config = dict(
    num_classes=13,
    activation='swiglu',
    bias='none',
    inner_norm=False,
    patch_size=[16, 4],
    width=256,
    batch_size=256,
    weight_decay=0.06,
)
Rows from block 5 of a small sound classifier, named by matrix and row number. Rows with one number belong to one neuron. Each number is 128 + 32 x the weight over its row's rms, rounded and kept within 0 to 255. All counts start at 0. Numbers have three digits each.
After each neuron's rows are labels from the 100 clips, of 14848, where the neuron reaches its largest size: "strongest on" is what is common among them. Only what is clearly more common there than usual is listed. The data: synthesized solo parts of chorales (CocoChorales).
# gate: MLP gate (model.blocks.5.mlp.gate.weight, 672x256), inputs 0-85
# fc1: MLP up (model.blocks.5.mlp.fc1.weight, 672x256), inputs 0-85
# fc2: MLP down (model.blocks.5.mlp.fc2.weight, 256x672, transposed), outputs 0-85

gate.405:125135144175125101161149101158149166150133116100085146080119132107163119118162115124137173129134133144153076094163120131114133132097143120171113098107201066146180097137130162108116136170061167149215151152105159145115097166138086143145139071103110153156166188
fc1.405:154159112100142121086114123119123118190127095145171164096180150149105063124155156177041150114109129135119185135129176113151121175202109167153095135175158101111134166120200085108163124162158101134139074101105103087098062173146148096061093091120120116178153165
fc2.405:130146118124097111107106153082133208098149089153148083122061101097107109080152111118085098100096120071157136147181131062202113133060125096155078158112102089136109114114182111166123116113139128208152102029131160133123165116156107149119134126152134191155133119
strongest on: viola; note G4; note F#4

gate.369:136156103150129123137115162128119107133132152109129086164167158133157157102085120153121117152191147121141162115105215141179112126170107109129103095131082168162189111119123160179103141205087141135083115046172112108161123112117114130189109120078078099146130223
fc1.369:141132149148114163116076095175147127127117110094134167186087146185131134143112078159181101150170132136099169096092157121127106052137128160120158102089073132124125144125122108090203135113128170131102151138087084112090143139186163129138114153162133126167133148
fc2.369:161125107152110180090172131116108160147077112141128198156131182222143128141073188129127097127121103200177101130126138097172147128118163174188213102145093161153113162157072092107128176154107112101118115128135122135150157115160132142110177142124071148123106063
strongest on: viola; note E4; note D4

gate.361:131127128149116128133102132134185144072058117127116112123090125138195193166163106133152128153135087110154101149110107105112108134111169139166175186132102142070145142041167149096081137056150146113147117147155142173189120101134144132168115076100112140144092152
fc1.361:109106101127112137103101120217153131142172139114119154102101128131136196150083130144090103138093143105142162114068091146068137106076170122178128183096152113130064121107091130108124150085093092155106123161149098214097103125156104156115076121151133123154166118
fc2.361:059114141143187125147186129045116145099153124079164201136101131146130100170071098109083142120154172119119131151138084121167104164088134136170080158158142150118127110166094140159121182176074077115153144179094080134100131155080124106125100075112114093094072117
strongest on: viola; note C#5; note A4; note G#4

gate.38:097101139136059067222181116135126125147144129093125109118142161136116116099126076078146163133126143085177087170118144101119138134070146128119114148125214124116067148131125187150135219134134167114071133149113119154138158084085090160124134145059173136142106114
fc1.38:114171147134112135152092163149178099170090136074151091084121139117150133108122124081191119107070197107116117115111110141101136145052161121121156145146145140096157129102137076135188093155069111143151126107114142146176149152123150174082067097143112064150137133
fc2.38:046138130120139118182156103083083134168105102139101104117137112117098143151127112174144199095172139100149173116105155136153103146124108062122127160127147213160085129121153122084153146099130193128181210110066138056097145126160083073133111050180133120145090098
strongest on: viola; note C#5; note G#4; note B4

gate.259:082123162172147130119130105155081149080129160136133186094077165135137145078134104100183148125159112116066209149155088218180141089064114100156128196095126133138150091101082135099072131146177137128138105116112183095080189099096115113119092108128153070105117177
fc1.259:132178159131103099125203147116122112144143133137105146079139177103120152098111183102103171148112104126186078157165097112093136146148130144106085092085122145150112151136095116153077098113158088095092107106109137127196142109131112155215083109126133110086142139
fc2.259:152141167139082117124129154139078153148059163196124119148122141157131112158156105112132152087167118164122164081133133097124043119101137149120111135100169075116126108106073086092149118103109121113147127146121121141180105087112115109075139111141155158163081098
strongest on: viola; oboe; note F#4

gate.258:117098126083191163093065109133188177118123160192138100150167137114135142109168143095156128117102186119163100124160156145141110136088056083122187086112130130110170126065205149161117157138121138138137155119136177096122094114129093176126162109158138094151080146
fc1.258:090142131093216149090057117081136134125149136128110123079163127113134145142185178122177119083129156143154105144155070142143100059155073126119155117176096103130105114107170152107096107112168147141121182172165182149120114205114077148127165145193103136135117129
fc2.258:131115110145113108113180122100121152178113122131192112140113140133118085095119099177179145125109121100080133141109111100108104157179128170077095115146217148136212145126128155180078184092156174150093136125127112134133106120096148145088103122119126137133151124
strongest on: bassoon; note D4; note E4; note C#4

gate.200:091108098119142104138169182106169068143124105104139155092168160110139106149140098100105086175099132104055176117172149142096076089104150147113087131156133147114174176147115168116086071074080191121124148092105141146097104168151087101115129122107127116158175103
fc1.200:177151127105170143143109129178091126153063149148177179159158100145129054130106153118169155126097158120111193120186201189129142114128148163155109162050174146105146140103125123147123146224173127114075129128066104147057118168115135200146158154158110110126164111
fc2.200:090100116191134149140165143150133143094135071141149127097138171094047161156162091116100130101138155089115141123121171129101159143096112154078185108121097145129087120128177131128148120126079155124133089098137139121173109154160175140139109099127109177169042084
strongest on: trumpet; note F5; flute; note G5

gate.670:103087101135155154156143159129128136094158073121162089132081084059157137116110128141142140172149147127168117107156172141130067099134158128091121160109151089201146134136177161099092092138155115160134103100050208155111123132141114140178138146131183153159160150
fc1.670:141211071114127143105072109062107107109132131124055184155171133145155138135095147105082128138144082106134160098156103121157164154094125160149133131137111098155097131158148112103072105194109186115100168124096111153083111105188153221200140132175169127106085093
fc2.670:109123142134127091151107082146086082134109166152145099117207111108140121170170122130120104124165091126141132161120145148119115158118135101120102159157154140155120128175107081122109107104195053164206127118128166150122062155117123119112124140143095150146133147
strongest on: trumpet; violin; note F#5

gate.260:029117129134068177167162155100136103083082083115137139053175158208123144122140154087074088125125152106181107098152121082144116113147129088174106121132098111095141101151096122093198066087124101171118156162110129104114169088127145095096107093104130071141155112
fc1.260:109144099066132176116146111130098176140138150148147096128124166136105140140133117144123127075096072148107134098087146096114106104090130105127183082140168138146125135114066187184173177163134138164096111154108123110126151115176106105085155171127115170182153115
fc2.260:165134086135162138155137143065126158118181181075117153215161126171129158115165188125068175145152117112137110086122125073162120143142192117152127134081108114137108122118131148155095139107106121148140168145137137140091148102141142114192116131103178130075160120
strongest on: trumpet