From a checkpoint of a small sound classifier: log mel input.
Rows from block 7 of a small sound classifier, named by matrix and row number. Rows with one number belong to one neuron. Each number is 128 + 24 x the weight over its row's rms, rounded and kept within 0 to 255. All counts start at 0.
After each neuron's rows are labels from the 100 clips, of 14848, where the neuron reaches its largest size: "top examples" is what is common among them. Only what is clearly more common there than usual is listed. The data: synthesized solo parts of chorales (CocoChorales).
# gate: MLP gate (model.blocks.7.mlp.gate.weight, 672x256), inputs 111-147
# fc1: MLP up (model.blocks.7.mlp.fc1.weight, 672x256), inputs 111-147
# fc2: MLP down (model.blocks.7.mlp.fc2.weight, 256x672, transposed), outputs 111-147

gate.648 [143 163 142 141 164 147 128 132 195  82  92 111 109  95 115 129 165 160 162 125 110 125  95  91 153 115 121 109 136 156 153 126 103  98  87 143 105]
fc1.648 [160 121 147 158 123 147 124 145 112  97 156 144 119 107 113 131 145 103 114 166  98 129 121 143 127 151 119 125 135  99 171 166 161 152  99  97 157]
fc2.648 [133 118 154 131 103 103  93 139 121 138 136 110 143 119 136 105 154 185 105 124 138 147 166 160 157  99 143 164 142 166 145 124  63 139 129 105 149]
top examples: flute

gate.65 [128 168 178 132 158 168  96  79 116 148 105 111 121 142 152 137 104 129 149 142 154 108 167 109 124 141 109 141 114 136 147 136 150 146  94 126 100]
fc1.65 [119 107 108 140  63  96 177 105 133  95  97 116 119 122 117  75  98 123 143 164 130 143 180 105 116 126 142 136 120 112 136 121 143  84  55 157 104]
fc2.65 [147 120 131 101 107 183 152 140 112 108 151 133 124 119 127 141 146 117 166 136 128 131 101 149 115 118 110 150 109 209 161 120  78 173 112 109 103]
top examples: flute

gate.436 [153 147 131 137 128 121 121 160 133 107 173 112 151  81 113 144 168 122 142  94 142 116 149 175 165 142  89 119  66 150 136 126 144 148 115 151 147]
fc1.436 [124 157 123  98 125 137  95  89 104 136 103 148 110 160 137 115  92 153 125 161 137 124 126 141 132 114 168 112 108 131 125 141 151 147 121  93 120]
fc2.436 [103 125 152 116 120 116 140 138 133  89 137 102 151 170 139 120  91 145 103 117 114 144 126 121 152 127 149 106 112 119 174 125 112 151 126 127 132]
top examples: trumpet; note F#5

gate.1 [139 130 124 135  75  86 145 140  90  76  97 135 122 173 106 161 116 102 135 100 128 152  88 131 130 191 116 123 116 138 192 120 157 132 121 131 129]
fc1.1 [118 120 147 103 151 143 145 108 117 133 135 157 137 153 108 127  88 116 156 124 119 121 148 109 138 159 104  72 138 136  99 149 156  98 159 121 117]
fc2.1 [118 180 174 110  87  90 124 165 120 103  57 173 147 134 142 124 149 137 124  99 114 125 144 100 153 142 139 126 138 137 161 146 134 105 114 125 114]
top examples: trumpet

gate.136 [132 132 150 105 128 102 125 138 110 154 135 167 155 139 115 148 146 127 146 163 128 144 109 154 113 161 123 142 110 147 132 178 100 100  95 134 123]
fc1.136 [152 143 150 127 143 128 146 150 105 155 111 158 158 115 134 126 132 107 116  98 129 115 113 153 203 153 136 101 109 120 131 147 121  84  93  97 140]
fc2.136 [ 85 189 150 145 143  93 142 119 162 143 143 125 159  97 101 157  94 146  85 130  99 186 119 104 126 119 179 117 137 163 129 128 174 144 104  81 105]
top examples: trumpet; note A4

gate.180 [147 150 133 105  94 142 122 104 145 118 132 166 160 156 121 104  93 106 147 141 104 142 130 102 133 104 162 144 137 108 114 131 117 138 131 173  70]
fc1.180 [137 105 121 163 155 167 151 110 143 124 135 128 110 132 159 131 120 135 140  76 206 139 148 140  94 149 127 174 108 137 147 111  96  95 129 133 117]
fc2.180 [137 143 159 138 112 153 102 114  89 127 111 139 139  81 138 109 133  97 108 138 162 146 142 149 155 110 126 124 163  86 100 143 155 100 122  67 105]
top examples: trumpet; double bass

gate.122 [118 123 104 132  78 193 167 136 127 124 157 117  99 128 181 144 140 107 173 138 123 140 126 125  96 156 147 155 124 117 155 142 152 116  85 139 158]
fc1.122 [ 94 174 125 181 140  69  98 119 138 133 132 106 117 149 143 113 149 146 152 104 118 127 152 125 113 138 166 141 127 131 141 100 100 112 169 153 134]
fc2.122 [136 148  99 170 131 154 166 161  97 148 130  87 121  92 126 144 132 103 136 159 172 141 149  92 148 164 165 134 109 135 103 118 110 147 116  76 115]
top examples: trumpet; note D#5; note F5; note D5

gate.168 [162 145 133 156 131 150 126 134 127 103 169 154 168 121 136 132 167  99  93 133 143 108 150 109 126 113 148 104 136 166 143 146 129 184 153  94 205]
fc1.168 [124 134 187 138 120 125  71 122 144 122 126 100 111 133 101 137 122 142 158 139 107 124 147 112 112 130 145 132 140 118 171 181 110 140  84 132 115]
fc2.168 [163 152 128 124 105 131 122 133 133 140 120 167  94 118 133 139 123 113 129  97 131 113 128 135 130 135 140 147 122 155 121  93 119 139 159 117 214]
top examples: flute; note E5; note D5

gate.274 [ 79 123 115 127 128 120 143 118 127 161  84 108  77 121 164 142  93 135 148 175 112 109  85 141 102 123 136 125 125 118 109 157 150 111 114 168 117]
fc1.274 [129 142 145 128 160 134 157 137 158 112 136 161 118 160  97 110 171 140 136 116  89 116 108  97 123 114 112 142 103 111 143 105 118 127 121  92 135]
fc2.274 [188 128 140  99 145 126 169 139 147 132  89 130 129 110 135 111  97 124 118 126 163 122 100 164 101 132 163 148 156 141 166 166 133 111 125 140 151]
top examples: trumpet

gate.117 [127 126 147 149 114 169 139 136 146 149 122 148 133 132 138 129 110 148 133 123 128 152 101 131 154 105 123 152 109 166 182 135 132 123 190 139 118]
fc1.117 [102  93 135 151  96 138 185 134 151 106 139 101 136 127 156 142 126 161 136 119 139 180 165 179 141 105 140 148 151 148 133 145  98 158 130 123 125]
fc2.117 [126 123 101 128 134 130 106 134 140  81 106 121 105 129 134 129 125 126  89 159 106  75 143  97 123 142 102 143 134 148 122 148 133 123 177 156 123]
top examples: trumpet

gate.99 [140 117 103 121 110 109 169 140 144 151 112 110 152 134 116 105 171  96 125 176 142  91 121  95 134 140 143 142 127 134 174 101 147 113 114 168 102]
fc1.99 [150  94 135 122 138 134 148 111 136 166 115 126 143 112 119 147 132 114 155 135 125 154  94 163 156 113 111 154 127 159 108 142 120 137 142 148 112]
fc2.99 [120  79 115 114 171 128 131 124 130  98 137 122 123 105 134 155 151 111 136 154 143 126 116 120 124  93 110 118 126  99 146 102 119 140 145 117 128]
top examples: flute; note F#5